python train.py --hop_length=160 --spec_augment=true --num_classes=4 --mlp_ratio=2 --qk_norm=false --inner_norm=false --layers=8 --width=160 --residual_init="none" --optimizer="cautious_adamw" --beta2=0.98 --grad_clip=3.0 --steps=10300 --final_lr_fraction=0.1
Rows from block 2, named by matrix and row number. Each number is 50 + 10 x the weight over its row's rms, rounded and kept within 0 to 99. All counts start at 0. After the name is the row's rms in percent of the matrix's.
# gate: second MLP gate (model.blocks.2.mlp.gate.weight, 320x160), inputs 108-159
gate.29 101:44 63 33 42 59 61 45 57 44 60 56 50 67 67 41 60 54 56 68 57 37 55 28 48 40 65 58 38 48 47 52 43 58 53 44 38 44 49 55 65 50 55 46 47 39 46 36 40 64 51 46 35
gate.30 103:37 70 54 50 64 69 37 38 50 57 63 45 58 52 36 50 51 53 52 50 43 55 37 39 47 63 54 40 56 42 54 55 51 51 56 46 52 38 51 51 57 55 43 47 62 35 59 51 67 58 50 46
gate.31 102:36 61 35 60 62 50 36 57 44 50 54 48 66 54 35 55 58 40 48 49 37 48 35 46 48 42 57 46 37 50 58 64 56 59 51 35 48 44 63 56 59 52 48 44 46 33 53 27 62 62 36 34
gate.32 104:36 61 32 43 57 69 39 54 41 52 49 49 63 61 43 56 51 54 54 50 43 49 44 41 51 38 51 47 50 43 55 54 62 72 46 48 41 44 45 60 65 49 48 54 47 35 62 49 65 62 53 38
gate.33 102:40 44 43 44 61 67 34 59 40 64 56 45 57 61 46 51 50 48 55 58 31 43 34 36 42 49 49 53 29 48 53 64 44 53 48 47 45 49 51 53 70 46 38 50 57 37 64 52 55 62 45 39
gate.34 107:35 75 36 47 58 65 41 55 50 53 50 57 52 73 44 61 49 59 56 57 31 46 46 50 53 45 58 45 46 45 59 60 66 53 42 48 46 43 50 65 56 44 52 43 40 44 51 55 53 72 54 39
gate.35 087:46 66 38 40 54 56 29 48 43 63 67 45 64 65 44 55 48 49 43 65 42 44 48 36 37 48 41 56 41 45 41 38 58 62 51 52 39 47 61 62 55 50 62 41 31 59 58 49 64 65 34 30
gate.36 101:39 58 46 49 47 74 31 65 53 54 55 48 57 64 34 52 57 64 57 66 40 44 51 38 62 51 50 53 35 40 56 60 55 63 53 45 54 44 57 46 67 45 52 40 45 50 46 35 62 65 32 40
gate.37 095:33 58 44 38 54 55 44 33 58 55 51 46 54 50 33 52 45 61 63 61 43 52 38 45 38 60 45 51 45 50 45 48 50 51 36 33 51 38 50 58 61 55 55 57 44 43 56 46 59 65 49 36
gate.38 103:37 63 36 52 59 64 43 52 44 51 58 59 58 64 35 49 55 63 55 49 34 44 38 32 42 53 44 43 44 46 57 49 57 61 54 43 61 44 61 58 70 48 44 51 48 28 67 42 52 50 46 36
gate.39 099:48 65 56 50 53 56 41 53 42 52 60 38 62 67 34 47 53 64 59 55 42 45 36 45 45 54 56 59 54 45 48 51 61 62 43 54 40 44 46 56 58 54 52 46 44 38 55 44 60 50 56 40
gate.40 104:29 47 48 51 68 70 33 47 48 54 55 42 57 73 37 46 48 64 50 56 41 48 41 31 35 44 46 47 42 44 53 54 57 49 42 51 37 43 52 48 58 46 52 49 47 33 51 39 65 59 46 38
gate.41 096:42 52 38 51 69 58 44 62 40 42 57 47 71 52 43 50 51 55 60 52 35 52 39 37 36 48 52 35 39 40 58 49 60 55 57 45 42 49 62 42 61 54 44 47 48 39 61 48 57 55 45 26
gate.42 100:47 47 57 49 53 52 18 45 43 65 60 45 61 69 46 49 53 58 60 65 34 60 49 36 39 47 40 49 40 41 49 71 59 55 51 40 39 42 45 52 48 44 61 53 54 47 40 48 50 45 49 45
gate.43 102:30 67 50 45 69 53 43 36 39 56 61 40 67 72 43 65 47 44 53 54 32 49 46 42 49 54 54 42 35 49 54 48 68 68 45 51 53 41 56 62 59 42 46 47 51 52 47 41 58 71 50 42
gate.44 095:46 66 43 57 66 64 37 60 37 53 49 38 75 50 41 57 53 62 54 53 29 62 41 35 50 36 55 58 30 43 53 48 48 53 43 41 51 34 59 57 52 54 62 57 45 42 63 44 62 52 38 40
gate.45 095:37 53 52 39 61 68 46 50 45 60 60 33 68 63 40 59 53 53 62 63 36 48 42 34 39 57 49 54 41 51 51 45 68 59 37 36 49 43 52 55 47 52 51 47 46 43 46 53 58 65 39 46
gate.46 103:38 63 63 64 60 69 44 55 49 54 40 51 62 54 31 58 40 57 54 59 27 69 38 37 48 44 51 54 32 50 53 61 51 59 52 46 41 51 54 59 58 61 53 43 43 40 50 38 72 57 40 38
gate.47 094:42 73 37 40 58 61 29 32 53 55 54 54 53 70 44 52 52 51 41 59 43 45 33 40 41 60 49 51 44 43 62 53 57 70 47 47 61 44 49 46 53 61 46 52 38 47 39 54 52 69 50 34
gate.48 098:37 71 49 54 63 56 22 47 41 70 46 49 56 61 36 55 61 49 58 53 35 50 37 33 43 54 47 58 51 47 41 55 48 65 47 49 37 31 51 57 52 40 46 40 39 38 55 37 61 69 47 30
gate.49 100:31 50 49 51 52 68 41 55 50 57 50 51 73 55 32 54 47 50 50 53 36 52 32 39 43 44 50 43 41 50 53 62 50 76 48 52 60 45 46 58 60 49 51 52 47 40 63 36 52 67 34 37
gate.50 098:35 51 50 36 73 64 30 47 47 55 47 53 68 58 47 56 55 67 59 60 36 54 38 31 34 47 45 41 44 52 47 60 59 57 46 45 55 48 58 59 57 51 54 42 53 38 41 42 56 62 38 24
gate.51 100:32 49 46 46 66 68 48 69 53 59 39 37 59 48 42 46 50 56 65 65 35 38 35 47 48 39 61 52 32 42 40 54 47 65 45 48 33 42 54 55 61 46 47 46 43 39 52 38 53 58 39 34
gate.52 101:40 59 50 49 56 67 29 47 45 69 58 47 54 58 46 60 53 71 56 49 45 58 27 42 39 61 40 57 46 39 59 55 56 63 39 56 53 38 60 59 66 49 50 49 56 46 51 55 60 67 46 34
gate.53 104:40 64 54 43 66 59 38 52 46 54 38 45 63 60 37 54 58 63 52 57 33 48 46 40 43 43 59 35 36 50 55 55 68 57 53 40 41 48 57 46 68 51 51 39 32 42 52 31 58 70 33 39
gate.54 096:39 64 46 53 68 71 35 50 56 56 63 56 58 62 46 55 41 52 62 46 29 53 46 42 39 60 49 56 43 44 42 50 48 48 45 42 45 43 54 63 40 58 44 55 43 51 54 55 59 73 48 40
gate.55 101:40 62 42 46 64 64 49 44 43 53 56 50 61 67 38 54 49 50 54 64 26 49 24 36 41 46 50 56 48 49 60 58 76 58 50 41 56 44 50 53 60 46 50 50 44 39 56 50 65 59 44 37
gate.56 105:37 57 40 42 63 59 43 61 40 69 51 55 57 57 44 56 63 55 58 66 33 54 46 42 48 47 60 48 45 45 61 55 43 61 48 40 55 41 54 59 57 40 40 37 51 40 54 29 66 57 36 37
gate.57 103:47 58 48 37 66 56 34 41 46 45 47 41 62 68 48 55 36 47 52 54 20 43 43 43 44 46 48 57 42 39 54 62 57 51 47 34 45 46 69 62 54 47 57 52 47 52 45 44 57 53 58 29
gate.58 093:47 67 41 44 54 67 29 43 34 61 46 57 58 54 32 60 54 55 59 53 45 50 26 33 42 36 49 52 30 48 48 59 47 63 45 47 53 52 57 50 46 66 47 56 52 44 67 43 51 62 53 38
gate.59 104:55 68 38 49 63 61 37 45 39 51 49 48 57 60 48 54 48 58 61 56 33 46 31 38 36 38 55 61 38 41 54 69 58 73 37 42 47 34 52 62 62 52 60 42 42 37 49 47 54 62 44 45
gate.60 096:45 57 43 33 55 64 37 50 45 55 47 46 64 67 47 60 53 74 60 53 31 51 38 44 40 42 47 62 37 43 51 56 62 58 44 35 54 45 60 47 49 54 58 37 48 45 50 36 56 60 54 39
gate.61 098:26 67 53 49 59 70 36 58 36 61 47 42 67 46 45 59 53 54 53 55 38 51 37 38 54 40 62 42 33 53 38 54 63 64 32 45 52 44 57 60 52 69 54 52 50 42 56 45 56 51 58 44
gate.62 101:44 44 49 46 63 62 38 53 41 56 52 48 80 53 32 49 61 65 53 70 34 52 35 39 42 49 62 44 46 49 55 60 55 58 46 49 54 44 56 47 63 55 43 34 36 39 46 36 55 55 46 49
gate.63 099:38 53 53 51 49 64 31 53 29 60 38 48 46 59 40 57 52 55 59 58 36 51 48 41 42 49 68 45 27 44 46 68 60 54 42 57 53 47 60 58 70 56 54 47 49 44 50 45 65 58 46 32
gate.64 105:42 54 49 52 64 58 40 58 36 42 39 55 68 54 35 55 53 57 53 58 39 52 26 40 41 42 57 42 40 45 52 54 45 51 55 51 56 44 55 62 53 41 64 55 47 53 48 37 66 61 45 17
gate.65 100:49 49 48 45 68 64 22 57 39 63 52 44 72 67 46 53 47 61 37 55 27 59 42 39 51 45 55 46 36 42 49 52 61 61 36 44 39 38 63 52 60 42 54 53 44 53 63 51 48 63 50 29
gate.66 100:46 59 45 51 65 53 35 54 41 49 62 51 71 55 37 58 54 58 46 55 39 46 52 39 48 48 44 59 54 53 47 47 73 63 48 53 31 37 60 51 56 50 46 47 40 35 56 42 58 62 45 36
gate.67 101:48 62 40 40 63 69 23 57 44 53 54 39 53 66 46 50 67 65 58 51 34 49 34 31 48 44 48 44 40 40 47 60 61 56 34 48 51 45 39 57 57 39 44 51 43 30 58 37 66 63 45 30
gate.68 099:52 50 41 61 77 60 21 56 45 47 50 44 60 60 46 59 48 55 46 67 31 55 44 27 31 44 45 47 36 43 60 59 54 75 49 38 47 52 66 53 53 58 62 45 39 45 50 41 65 53 44 30
gate.69 095:48 55 52 47 65 50 35 43 46 61 54 56 55 74 39 53 51 56 45 56 48 51 32 50 41 37 56 48 52 43 51 65 53 50 42 54 46 34 55 51 76 56 66 45 46 51 53 47 57 60 48 38
gate.70 105:40 57 47 46 51 70 35 36 39 47 56 53 69 65 45 58 57 54 46 51 42 49 32 51 31 51 48 51 45 50 35 49 58 65 41 56 48 47 53 64 66 51 55 55 41 51 55 48 54 70 64 47
gate.71 062:56 28 44 79 42 58 58 59 63 59 40 49 58 49 43 53 38 38 60 55 62 45 48 59 46 46 58 42 50 40 38 32 40 56 48 59 36 69 49 41 51 51 32 45 45 51 37 38 55 47 51 58
gate.72 101:58 59 44 43 72 66 37 46 41 66 50 58 56 61 44 50 48 57 47 58 38 44 34 46 58 49 45 50 50 42 63 64 46 65 45 30 34 46 53 43 67 47 49 59 28 48 51 48 56 62 46 28
gate.73 094:47 62 41 52 66 55 38 46 32 58 45 45 50 53 50 60 43 53 61 62 49 49 31 30 41 44 48 50 45 40 56 43 63 57 50 47 53 43 55 63 56 46 54 56 33 25 53 52 56 58 54 38
gate.74 102:40 60 47 44 62 56 38 47 36 61 59 39 62 62 37 57 56 56 66 57 36 48 37 43 55 55 47 59 37 43 54 44 50 65 44 53 53 54 35 67 54 39 43 47 49 35 41 55 51 55 44 36
gate.75 100:37 77 43 47 56 55 31 48 36 61 53 39 63 69 38 63 39 49 57 56 44 49 36 37 43 51 61 38 46 46 58 69 55 53 48 49 49 52 56 55 57 53 52 53 39 43 55 40 57 52 45 39
gate.76 109:38 44 52 43 73 68 35 58 43 47 45 47 62 51 40 51 58 58 48 60 34 55 52 38 44 40 50 47 46 49 43 62 50 71 44 47 39 53 60 40 63 48 51 43 45 43 47 47 63 51 36 22
gate.77 094:41 58 42 47 68 69 40 49 41 43 47 43 58 72 53 49 49 57 55 46 34 61 42 42 38 62 51 65 48 44 55 48 61 50 51 43 44 41 40 61 60 54 34 53 47 43 55 40 63 62 64 34
gate.78 102:52 47 63 47 48 62 44 54 35 59 53 34 55 56 28 60 43 56 45 62 40 48 47 45 53 52 54 56 49 43 43 61 50 57 53 51 43 42 49 53 64 47 48 39 49 52 41 38 63 62 40 26
gate.79 105:41 64 45 49 51 66 38 45 33 62 54 63 59 60 42 45 54 53 57 62 39 51 25 44 49 56 44 54 47 48 43 58 59 63 35 38 43 35 56 50 69 45 47 58 40 44 55 50 66 58 41 37
gate.80 095:50 63 55 43 58 48 41 60 40 50 67 49 59 60 54 60 53 44 63 53 36 50 29 38 46 35 52 62 41 48 55 63 72 66 61 59 53 48 52 48 55 63 54 66 60 48 58 58 56 58 44 21
gate.81 097:42 59 51 38 61 57 21 52 37 59 43 46 57 57 35 45 54 63 44 59 39 51 47 29 36 44 56 54 41 52 56 43 53 47 50 51 42 48 57 57 57 57 59 53 42 45 55 22 57 48 38 42
gate.82 095:40 55 41 44 62 64 40 40 38 41 48 46 70 61 45 56 60 50 51 65 44 50 40 40 39 46 48 54 46 36 49 38 65 64 54 43 43 41 56 47 76 51 63 45 41 40 50 42 51 66 50 43
gate.83 103:43 60 47 41 57 56 32 49 33 64 55 49 63 61 49 56 46 54 55 49 42 54 21 32 44 52 50 41 39 46 49 53 58 65 36 49 44 47 63 54 51 50 59 48 53 54 54 51 59 60 42 37
gate.84 095:38 71 53 43 66 63 53 57 44 56 53 47 66 75 44 49 50 51 64 43 46 53 30 38 37 40 43 72 49 45 50 53 49 59 40 56 44 36 56 60 57 35 55 53 49 49 47 45 67 67 44 45
gate.85 099:45 66 25 54 74 52 34 43 54 64 49 49 66 62 41 52 50 51 59 50 38 41 40 37 50 52 57 58 33 49 54 40 60 63 39 37 44 48 56 55 63 51 35 53 46 46 53 50 60 67 50 28
gate.86 103:38 64 60 60 70 61 43 55 50 47 44 45 68 53 30 45 53 52 47 71 23 54 40 33 47 46 49 45 56 36 48 51 59 58 50 36 46 47 49 57 66 56 58 42 53 45 56 46 75 59 41 33
gate.87 102:30 55 56 48 68 75 50 58 39 50 57 56 68 63 37 33 48 58 62 53 42 54 37 46 29 45 53 50 38 50 56 66 49 56 43 49 51 41 52 66 56 39 47 32 44 41 56 45 68 54 46 43
gate.88 102:30 50 55 39 60 57 26 52 46 52 60 44 57 64 39 54 58 47 46 56 44 52 38 36 42 45 48 37 50 37 56 55 54 60 54 31 46 50 56 62 62 63 49 42 44 49 49 46 71 59 49 50
gate.89 098:38 59 45 49 62 76 37 40 45 44 54 44 60 55 30 52 50 58 57 60 35 57 56 40 33 48 47 54 34 54 56 55 53 60 48 54 44 43 56 43 51 40 48 47 39 38 54 51 59 64 37 31
gate.90 097:36 58 40 50 56 63 39 37 46 67 51 53 63 57 37 48 57 66 58 52 38 37 25 41 54 52 52 62 41 46 51 63 62 60 47 48 53 32 55 44 60 50 61 55 50 52 43 52 64 57 53 34
gate.91 092:45 37 45 56 75 65 37 49 46 48 44 52 58 56 31 49 67 63 42 44 26 56 41 39 42 40 53 51 59 41 48 62 52 61 44 46 44 52 43 53 59 55 59 45 60 34 42 36 67 53 32 43
gate.92 097:34 52 43 51 61 58 41 45 40 59 54 48 53 64 45 50 59 56 61 62 45 58 41 23 45 53 50 50 46 54 58 48 64 53 46 45 49 41 60 61 63 41 55 55 52 58 62 46 66 62 38 44
gate.93 102:31 47 48 33 56 77 34 56 33 59 50 41 60 52 54 49 54 60 59 55 34 48 46 38 38 43 53 63 37 42 55 46 47 51 54 46 38 47 55 57 55 50 49 46 59 49 45 37 58 66 52 28
gate.94 106:29 53 45 58 64 57 38 48 36 51 54 45 64 63 29 59 53 41 60 60 38 42 45 45 45 39 59 57 42 47 44 68 55 58 49 44 53 50 65 60 51 50 62 51 49 27 50 34 74 65 35 28
gate.95 100:47 49 42 45 69 65 40 50 26 54 49 43 74 72 36 54 54 65 63 60 32 43 50 35 41 45 41 54 55 58 50 48 53 49 43 53 53 58 60 59 55 53 56 46 56 45 35 39 56 81 46 36
gate.96 095:40 47 52 52 66 67 44 62 43 57 37 46 71 62 36 70 56 52 48 66 44 57 44 39 39 53 54 54 34 53 60 49 52 63 46 38 53 56 53 50 53 55 61 55 40 39 50 44 72 53 41 48
gate.97 101:36 55 48 41 62 57 34 51 38 59 44 52 65 59 31 53 58 49 40 51 43 54 50 40 27 55 46 52 53 50 57 56 54 53 51 41 48 37 53 63 62 43 57 45 41 42 59 48 63 68 43 27
gate.98 102:40 61 46 38 56 63 40 50 47 56 56 54 55 66 44 50 55 43 55 56 31 59 30 39 32 59 52 47 36 35 45 63 52 56 50 59 39 34 54 62 62 50 55 50 41 48 55 41 53 52 58 37
gate.99 092:47 57 43 51 57 64 27 45 52 58 58 29 42 53 41 53 46 57 53 59 42 54 34 33 36 47 57 57 52 52 53 68 58 53 36 54 37 45 48 52 73 55 36 48 38 44 53 57 62 59 43 33
gate.100 103:43 67 44 55 67 63 31 54 46 48 39 46 62 53 28 64 50 60 46 65 41 49 33 36 40 50 53 57 49 48 48 69 61 61 46 49 51 35 56 37 60 44 39 46 59 50 41 37 69 53 40 38
gate.101 105:44 66 55 50 68 66 38 66 36 58 53 41 67 59 38 41 57 57 61 64 33 61 46 38 56 32 44 43 40 42 60 54 55 54 57 53 53 43 43 58 63 59 51 40 56 44 43 39 69 68 32 38
gate.102 089:34 55 41 41 64 59 50 57 37 43 47 57 60 67 29 47 51 68 59 45 28 60 58 44 50 50 64 50 42 55 50 58 51 53 42 46 33 46 56 44 69 56 63 54 41 30 51 39 51 57 47 48
gate.103 106:39 70 44 43 49 63 27 41 52 61 38 42 61 64 34 52 53 49 65 56 39 43 42 26 46 45 46 46 44 50 52 36 70 55 47 45 43 51 44 59 63 43 37 55 64 46 45 55 61 56 61 37
gate.104 104:45 47 42 52 64 58 60 55 44 50 34 51 58 62 47 57 57 57 58 79 43 48 30 47 48 54 46 54 44 49 40 73 50 60 45 52 36 38 54 48 73 45 57 38 56 35 47 39 71 55 34 43
gate.105 101:32 59 44 48 58 50 44 43 47 52 45 37 62 64 38 49 48 61 46 59 42 59 34 46 43 55 57 52 42 60 50 59 74 47 50 33 47 46 54 58 59 45 52 48 55 39 59 41 61 60 40 36
gate.106 097:37 64 43 48 58 53 40 33 32 55 55 45 63 62 44 59 49 50 52 61 44 56 42 45 42 60 46 37 52 47 40 53 72 63 40 40 57 54 40 49 67 44 63 47 52 38 47 45 59 62 48 21
gate.107 100:50 59 43 38 61 68 41 49 38 58 49 48 65 62 40 58 58 59 50 44 38 53 30 39 38 44 57 45 41 49 56 49 65 64 37 55 58 37 48 50 55 51 56 41 55 47 47 54 68 54 58 46
gate.108 106:34 69 39 49 54 54 35 39 49 51 56 52 65 63 49 42 62 60 62 53 39 44 43 39 44 38 58 48 43 33 44 43 66 58 41 47 52 29 62 61 59 46 47 51 44 34 42 40 67 63 47 34
gate.109 103:31 59 48 54 52 63 34 48 47 61 50 51 55 62 42 53 52 50 51 66 37 51 40 35 44 57 46 57 39 51 51 50 52 57 42 44 38 39 38 64 68 41 58 47 49 40 50 54 67 62 58 32
gate.110 105:32 64 63 57 57 55 45 52 40 58 43 38 54 62 31 45 55 66 60 57 39 56 40 38 52 53 47 44 29 39 50 60 57 63 46 44 53 45 60 50 53 45 52 48 54 45 31 48 60 54 39 27
gate.111 101:40 60 45 53 65 55 34 49 45 52 54 45 64 69 36 45 54 49 58 45 40 42 32 44 40 52 56 47 31 43 50 55 62 69 47 41 55 46 63 52 62 61 51 48 48 47 53 65 59 66 47 27
gate.112 099:38 55 44 53 61 70 46 53 54 50 49 45 59 42 39 59 58 52 63 61 25 49 43 40 37 57 51 32 38 43 51 54 60 60 54 47 41 44 59 50 46 50 58 41 43 47 53 47 60 64 47 41
gate.113 091:40 61 45 52 54 62 27 54 46 49 52 40 71 63 32 62 44 51 54 58 56 56 37 27 39 59 42 55 38 39 54 50 49 56 43 57 46 46 49 61 59 54 50 63 30 59 59 44 55 66 53 44
gate.114 100:44 67 47 50 56 59 34 49 45 59 59 44 58 63 37 51 52 47 52 53 35 46 34 53 36 50 55 54 42 44 53 46 54 61 50 38 57 42 50 48 62 41 55 45 45 40 52 58 61 60 48 36
gate.115 097:36 70 41 48 64 65 44 51 43 51 51 51 62 62 46 59 49 55 55 52 46 52 37 30 45 45 43 49 40 49 58 50 63 55 29 45 54 36 52 63 54 49 52 37 37 35 36 51 63 77 37 34
gate.116 098:46 60 49 41 66 44 46 52 42 57 69 41 65 67 49 51 54 65 44 45 26 54 23 40 19 45 61 56 57 50 49 48 50 53 43 44 48 53 52 70 49 46 55 47 39 40 45 48 52 64 45 36
gate.117 100:50 54 52 44 54 70 37 58 43 56 57 48 66 66 40 49 44 54 42 61 40 49 41 38 39 35 51 55 43 39 53 65 53 59 44 55 56 48 55 48 70 38 43 38 47 44 54 54 55 64 49 43
gate.118 097:29 62 48 49 65 65 32 35 51 65 61 50 59 52 50 42 48 69 45 58 43 53 41 45 39 47 55 63 46 50 50 51 51 64 48 48 49 39 46 56 72 47 55 43 45 35 62 35 51 50 58 42
gate.119 096:49 62 38 44 62 47 51 54 43 52 42 40 67 54 38 51 54 48 58 65 37 56 41 40 48 50 58 57 39 36 41 53 64 71 44 32 46 41 57 51 52 55 54 59 45 46 65 44 63 66 34 35
gate.120 097:48 69 40 34 58 60 34 60 52 59 58 32 60 55 42 58 60 55 57 60 36 49 23 49 45 53 53 50 42 51 56 52 56 69 51 48 50 34 54 61 62 55 49 52 45 47 53 63 55 55 61 40
gate.121 097:36 75 50 42 75 81 37 44 42 54 49 50 48 61 50 40 54 56 66 47 37 40 37 31 40 63 52 52 38 45 49 53 58 58 50 51 47 42 55 55 62 49 52 53 40 29 55 43 58 54 56 32
gate.122 096:39 69 50 59 65 62 37 44 39 65 48 41 68 69 42 52 52 31 58 62 36 49 27 32 43 39 59 58 39 37 51 63 55 47 42 51 58 35 60 49 59 61 55 53 39 48 41 46 54 62 45 45
gate.123 102:31 67 41 46 54 57 31 39 29 61 50 47 68 76 40 53 54 57 56 56 40 44 45 46 46 54 53 50 38 46 47 40 71 58 41 55 49 53 66 55 57 48 57 58 29 44 60 44 49 55 53 27
gate.124 089:44 59 40 44 61 56 49 59 36 65 49 49 60 73 47 46 49 58 53 64 44 58 54 39 37 59 66 48 43 51 56 51 60 50 40 40 34 43 61 43 51 63 47 52 43 37 64 43 50 64 38 40
gate.125 102:46 60 51 50 53 57 40 55 54 55 55 42 64 51 40 49 52 71 54 61 31 59 49 42 42 43 51 52 53 49 60 59 60 57 46 52 43 53 67 54 51 52 59 42 40 34 46 35 63 64 43 29
gate.126 093:35 55 38 55 65 60 23 51 48 68 45 53 58 56 35 58 41 51 57 65 35 62 26 37 37 43 59 50 46 43 54 50 59 58 42 34 53 43 50 55 53 62 44 44 51 41 73 46 64 52 33 50
gate.127 101:43 49 41 51 75 66 36 47 44 58 45 47 63 64 37 40 59 60 52 54 27 53 40 42 45 44 54 50 39 48 50 49 46 61 49 47 53 30 56 55 67 34 57 46 57 45 52 48 66 64 42 26
gate.128 095:44 62 43 49 66 62 34 56 41 57 56 42 65 60 47 51 59 58 59 54 41 49 41 37 56 60 61 63 29 48 47 50 55 52 36 39 43 38 53 60 61 49 37 52 37 32 53 48 57 69 53 32
gate.129 109:31 42 56 50 69 64 25 38 53 67 42 54 61 55 42 50 49 61 41 50 36 51 45 33 40 48 52 46 55 48 38 53 56 63 41 46 51 36 62 43 46 45 51 46 50 52 46 38 75 60 43 34
gate.130 100:39 65 46 38 67 53 27 56 39 53 46 36 71 56 44 61 56 53 58 63 41 54 40 34 45 40 67 56 40 58 54 55 71 56 38 54 53 45 53 55 43 46 54 61 46 43 48 44 69 74 37 46
gate.131 101:36 61 43 42 58 59 28 54 30 62 56 56 67 70 49 61 46 50 53 58 40 47 42 35 41 47 39 47 50 44 70 59 54 51 46 53 47 42 53 76 56 44 51 52 51 41 53 46 61 68 40 34
gate.132 104:42 65 42 40 62 68 31 45 50 74 47 46 56 56 34 57 54 56 62 63 48 38 29 28 41 55 51 47 42 38 48 55 59 63 52 48 54 54 59 39 51 47 43 57 42 41 68 45 60 60 49 39
gate.133 105:37 63 60 50 74 54 49 48 38 61 43 47 62 62 40 44 57 51 57 55 43 57 34 34 42 53 45 50 47 50 60 54 64 63 43 53 41 35 53 61 60 49 51 48 45 42 62 43 71 59 44 44
gate.134 102:43 66 54 44 57 65 40 48 46 48 53 60 54 54 36 60 48 70 59 56 44 50 38 41 58 36 63 39 38 43 53 68 48 62 48 39 49 51 63 61 70 52 60 52 49 53 43 46 64 62 31 42
gate.135 100:25 67 43 47 62 58 23 54 38 56 46 45 51 59 41 56 47 60 54 47 46 54 33 31 47 57 54 60 34 36 55 56 64 66 49 46 53 36 50 65 59 45 51 57 47 35 46 42 58 56 59 45
gate.136 105:33 64 35 46 61 60 35 41 38 50 51 42 46 68 41 51 43 58 53 61 31 38 30 39 53 51 47 50 41 53 47 59 74 50 31 51 50 45 45 62 70 50 49 50 50 50 52 54 53 63 37 37
gate.137 101:37 65 47 50 74 58 41 54 47 50 49 48 62 55 50 41 61 70 59 52 33 42 45 44 39 37 63 48 38 52 48 57 59 63 43 39 37 45 59 57 56 36 57 50 44 41 53 49 65 56 53 38
gate.138 106:29 55 46 47 62 69 34 49 38 67 52 42 66 56 31 53 40 65 52 48 32 53 41 42 55 47 53 51 45 61 49 45 57 46 40 46 31 40 65 59 51 46 54 39 47 37 57 33 57 51 45 34
gate.139 099:37 63 29 48 59 60 40 34 43 54 55 47 55 70 44 68 55 50 39 57 35 46 37 43 43 51 56 40 47 40 52 50 55 53 42 40 36 40 61 58 67 46 45 51 46 30 55 45 52 53 42 29
gate.140 100:31 52 33 44 57 70 36 42 35 57 46 62 67 62 44 55 52 61 59 52 37 47 34 45 53 53 54 60 49 39 53 54 64 63 53 46 52 50 53 62 42 42 49 54 38 36 43 44 67 60 57 35
gate.141 104:42 71 56 41 68 52 28 44 35 50 67 50 61 57 35 59 41 55 53 51 51 52 39 35 43 56 55 55 46 41 50 58 70 55 43 45 41 52 57 52 45 48 50 57 39 45 58 43 54 59 53 40
gate.142 105:31 72 36 47 55 58 36 45 46 54 40 56 69 66 42 58 49 57 46 55 32 48 26 51 40 48 61 51 40 55 47 49 57 66 36 54 40 34 51 52 60 42 46 49 39 53 60 49 72 55 59 33
gate.143 103:50 63 50 47 64 57 25 42 59 57 40 43 76 64 37 48 40 58 40 53 29 63 40 37 41 41 42 54 50 46 54 58 54 47 43 49 49 40 51 47 47 57 49 46 42 60 38 50 56 58 48 36
gate.144 102:25 52 41 39 52 76 31 35 49 65 47 55 62 61 49 47 43 64 58 62 39 44 47 47 37 62 55 50 46 44 54 57 59 51 36 53 46 25 48 63 72 50 57 49 42 34 54 45 55 71 48 36
gate.145 102:39 66 48 45 55 70 41 43 43 50 44 60 65 66 41 59 41 65 58 50 38 59 37 40 40 41 52 45 44 38 57 58 60 62 50 52 49 46 51 51 54 57 48 42 47 45 33 44 64 69 45 37
gate.146 100:37 62 48 55 70 61 42 53 43 69 53 45 64 66 34 45 50 54 57 48 36 54 48 46 30 46 54 46 53 49 57 58 58 65 46 48 45 42 62 43 61 53 59 42 45 41 51 38 52 59 32 35
gate.147 100:31 67 49 48 60 66 42 57 48 60 65 44 61 60 30 55 49 61 61 48 38 48 47 46 37 48 53 49 48 38 58 67 60 45 51 49 55 40 55 41 58 65 59 52 45 38 48 44 61 56 49 32
gate.148 102:44 52 51 59 62 64 32 41 53 51 56 47 63 68 40 50 42 53 50 50 41 46 32 37 41 40 41 44 35 47 54 42 71 65 29 51 53 37 49 49 59 58 58 55 40 50 54 50 67 57 51 37
gate.149 097:31 61 37 52 57 59 49 45 42 48 51 45 64 64 30 55 52 47 64 59 36 55 32 35 38 52 47 50 36 62 54 50 51 52 48 43 39 43 54 59 58 52 46 56 56 60 52 38 61 67 37 30
gate.150 105:43 58 42 45 46 65 29 47 47 51 54 38 60 55 40 34 55 65 54 58 27 53 37 33 47 53 38 50 43 49 50 56 64 60 39 44 45 46 50 56 54 45 55 53 40 44 54 41 61 79 49 41
gate.151 098:38 62 44 50 67 57 37 47 46 55 60 43 64 72 40 53 51 57 61 50 45 50 47 39 45 43 50 48 42 45 49 55 65 74 56 46 59 32 56 67 63 56 54 48 53 40 56 47 52 50 55 45
gate.152 097:42 62 40 39 53 53 28 41 37 56 53 46 58 64 29 57 58 55 46 53 37 38 39 37 52 55 51 50 47 53 41 54 66 54 52 43 58 41 47 67 64 53 57 51 43 57 66 44 68 69 41 30
gate.153 088:44 53 44 57 57 68 56 59 48 48 35 48 59 62 42 50 50 59 63 62 38 59 44 50 41 52 51 49 37 35 44 59 60 65 38 42 56 35 47 49 73 42 49 64 53 40 50 30 77 53 47 43
gate.154 099:38 71 49 54 67 62 52 57 41 55 48 46 58 57 38 55 47 59 54 61 18 49 47 25 40 36 51 52 47 57 59 50 46 56 51 42 47 41 43 61 69 56 60 42 47 38 45 33 69 52 45 31
gate.155 102:33 57 50 47 53 53 25 38 45 57 45 50 53 66 42 49 39 53 45 55 47 58 27 45 51 40 41 47 44 36 44 59 53 57 49 40 45 49 50 61 63 47 51 49 67 39 44 39 61 71 52 42